Weights of a small image autoencoder.
Training: 6400 steps, batches of 128.
Rows from block 11 of the encoder of a small image autoencoder, named by matrix and row number. Rows with one number belong to one channel. Each number is 500 + 50 x the weight over its row's rms, rounded and kept within 0 to 999. All counts start at 0. Numbers have three digits each.
After each channel's rows are labels from the 100 images, of 14976, where the channel reaches its highest value: "place" is the part of the image that holds the peak. Only what is clearly more common there than usual is listed. The data: photos of plants and fungi (iNaturalist). In brackets: how many of the 100, against the usual share in percent.
# sq0: squeeze pointwise conv (encoder.blocks.11.sq.0.weight, 128x512x1x1), inputs 172-257
# e10: expand pointwise conv (encoder.blocks.11.e1.0.weight, 256x128x1x1, transposed), outputs 172-255
# e30: expand 3x3 conv (encoder.blocks.11.e3.0.weight, 256x128x3x3, transposed, each kernel summed), outputs 172-255

sq0.4:500726499501499486460500520500492500502500584500396587415553499499500560500500499500500500502504500440459305500500500675498588113498500367547539556737500500593501270543551610500484596500519500500500500722498500557500498611552494516501499501498691504499503499
e10.4:491487501495489495499498611495493395651486559496606498355501486485488483493485474485493494562486493494500484595498499494425645537500499496475491502488498492487493495490488491599587490489456491481515493457495484491459392413490491496593677490493507488582
e30.4:552532492522493497519493481515501503495474525519519490505529537519534481528507438507498513499495484522496512512510501553509533515492523510501519498453525553513486514242485500506519519505458508480514492490515445506502390499512521518486479536520438503463
place: top right (46 vs 14.1)

sq0.114:500679500500500527390500434500360500510500440500547488481513500501500683500500500500501500500571500599426511500500500478500683204498500641593565538499500500714500908550604518501501596500545500500500500540499500515500499483448513646499500488500470501500498493
e10.114:482496486486484488491491384488486531455485531493659488517486486524488485497523393537480493520491484485481488522490494480470515513493486486507485481485480488487492496485484489389485491485684482490472486562487488412514660581494485492429446489489526484508
e30.114:516510505481526506535497538505496514504507450509506503537494552485504493500490510500501495483468516499512499516501509482512536489497512502511488505478531504503511519236526489517513510496555509503529499504512506508505376492520497522515514483521489499472
place: top left (34 vs 14.1)

sq0.101:500227501500500521533500466500308500492500428500327571519565503500500494500499500501500500501582500475407584500500500579499524283500500538443527521754500500469499456692474529499538510500507500500500500593501500571500499407514478559500500494499755501500500506
e10.101:483484487481487487487485648484484516596484571483533486444483494421483481484467411418492488462483482486481478510483481483523639493559483484463475487479503486489484486486482480473482482488427490484519482501484484609451482485492487481405730481484569487604
e30.101:526511508451530510546502478510492492498479567509501497492508536533505470464506514501504493535512512486498516495499497518510534497504507503504503500473537477521510524241499495499503508525463501486550436508487490509527391514532493514524497472533498511484
place: top right (36 vs 14.1)

sq0.26:500404503500501449440500596500637500494500418500539682464641500500500451500501501499500501501669500439897481500500500617500625409500500431653653423391500500595501653611627595500453524500392500501500500511501500439500500544591505670499500524501796502500497497
e10.26:489493500492492490483497651490488411607491438496458494428492499493487488497448573535486492554490498488493490693497497490497649504429495489454488498495486492493490497490490490462512492490634494494469498554492489496521437585490491495435405494491534491560
e30.26:504515538524464512507486577487500534493491539504501524593500547536505481462504485532513494484576510533474508519530539519509518516502509505500431530487535500469504488262497538519520493528505499508440491530513543518520402460544504519466502454493479512490
place: top left (34 vs 14.1)

sq0.47:500526500500500558567500479500841500504500440500547608521592499501500624500500500500499500499620500496877489500500500418500473465502500343661484464619500500384500381495752697500534538500509500500500500595495500492500500407394476562500501556498635504500497497
e10.47:470483484485483485485491382474481486532480479486506489447475483394490484487487480540485485453490490479478480554488490474438590485498472480465484495480491482481487487489488485483496488488433487478429495453486483496475619531488489492484658491487402475605
e30.47:479576504455400508487520464532499527510518513507504455529503524491495486477569512505499481508439524522488493505500490497531525516520498508520475499502510401519525462246505491497499516491448506539510497499487528506511394509569514490474511488526489500506
place: top right (33 vs 14.1)

sq0.2:500586502500499476531500540501503500498500470500547572456511504501500640500499499500499500499471500638384216500500500461499645361499500552536474508443500500589499485477598493500578563500533500500500500428501500619500499555536519498499500570500476493500502494
e10.2:479485476491480477482479484486472581470471508476537476556477484508486482479489467600477485466482483474476472451488473480471540468504477475507470477477507487482487477493482475641556470477457478474513471641490479560547519586485485479523440471474561482532
e30.2:492514498468455504491506505507504502520490473522491469503492521478487523517499458509509522495534497491494502522517495515539531511511519522507517523519517473499494498241518511511516513513509520541484526494520463502503375499573518513506505493532517505483
place: top left (45 vs 14.1)

sq0.31:500385503500499493453500504500679500507500858500649667452664503500500523500499500501500500500413500459512491500500500526501476433501500652406511470689500500547500494271472743502504551500421500500500499635501500434500499578433466560500501659501671499500496501
e10.31:491488475490497491483484641491486534737494391487425491462489477568494494494505567421487488625490482501481495602484480491517448377550487485408497485497510487496493487489488488489465488486450488491462480512491490574481467412489488491454545487488478490783
e30.31:495445511480504508524460441504523500523520513507518486534491514484486492480469528500512513481463515507489512449515507502498525537496518519525483506497536551511485499249484506497504519502492529484473502496515524520515395504531489516497504525510461514500
place: top right (39 vs 14.1)

sq0.69:500241499500500444552500507500546500507500437499605367472546499500500468500499501500501501504482500439507458500501500430499656627501500618592609574486500499684499613476521405499461460500505500500500499643501500464500498485461522620500500470500665500500510495
e10.69:489482483471479481475472544480492559556489425486741470540492488622484485475439428539492479537480482489489482522477471484530459459528485488575484472483455478480483489478490484662470487490513485492459468641479490431455667617474482475565448479481423485489
e30.69:488480508481509510536468460520506517507473533507505511576521540500553509469489521505512502476480515512518521508498508484512525493504524504494473513455528526524520482242517507515505521510527510508509481510504541493504375480524516510523519486507517518511
place: top left (41 vs 14.1)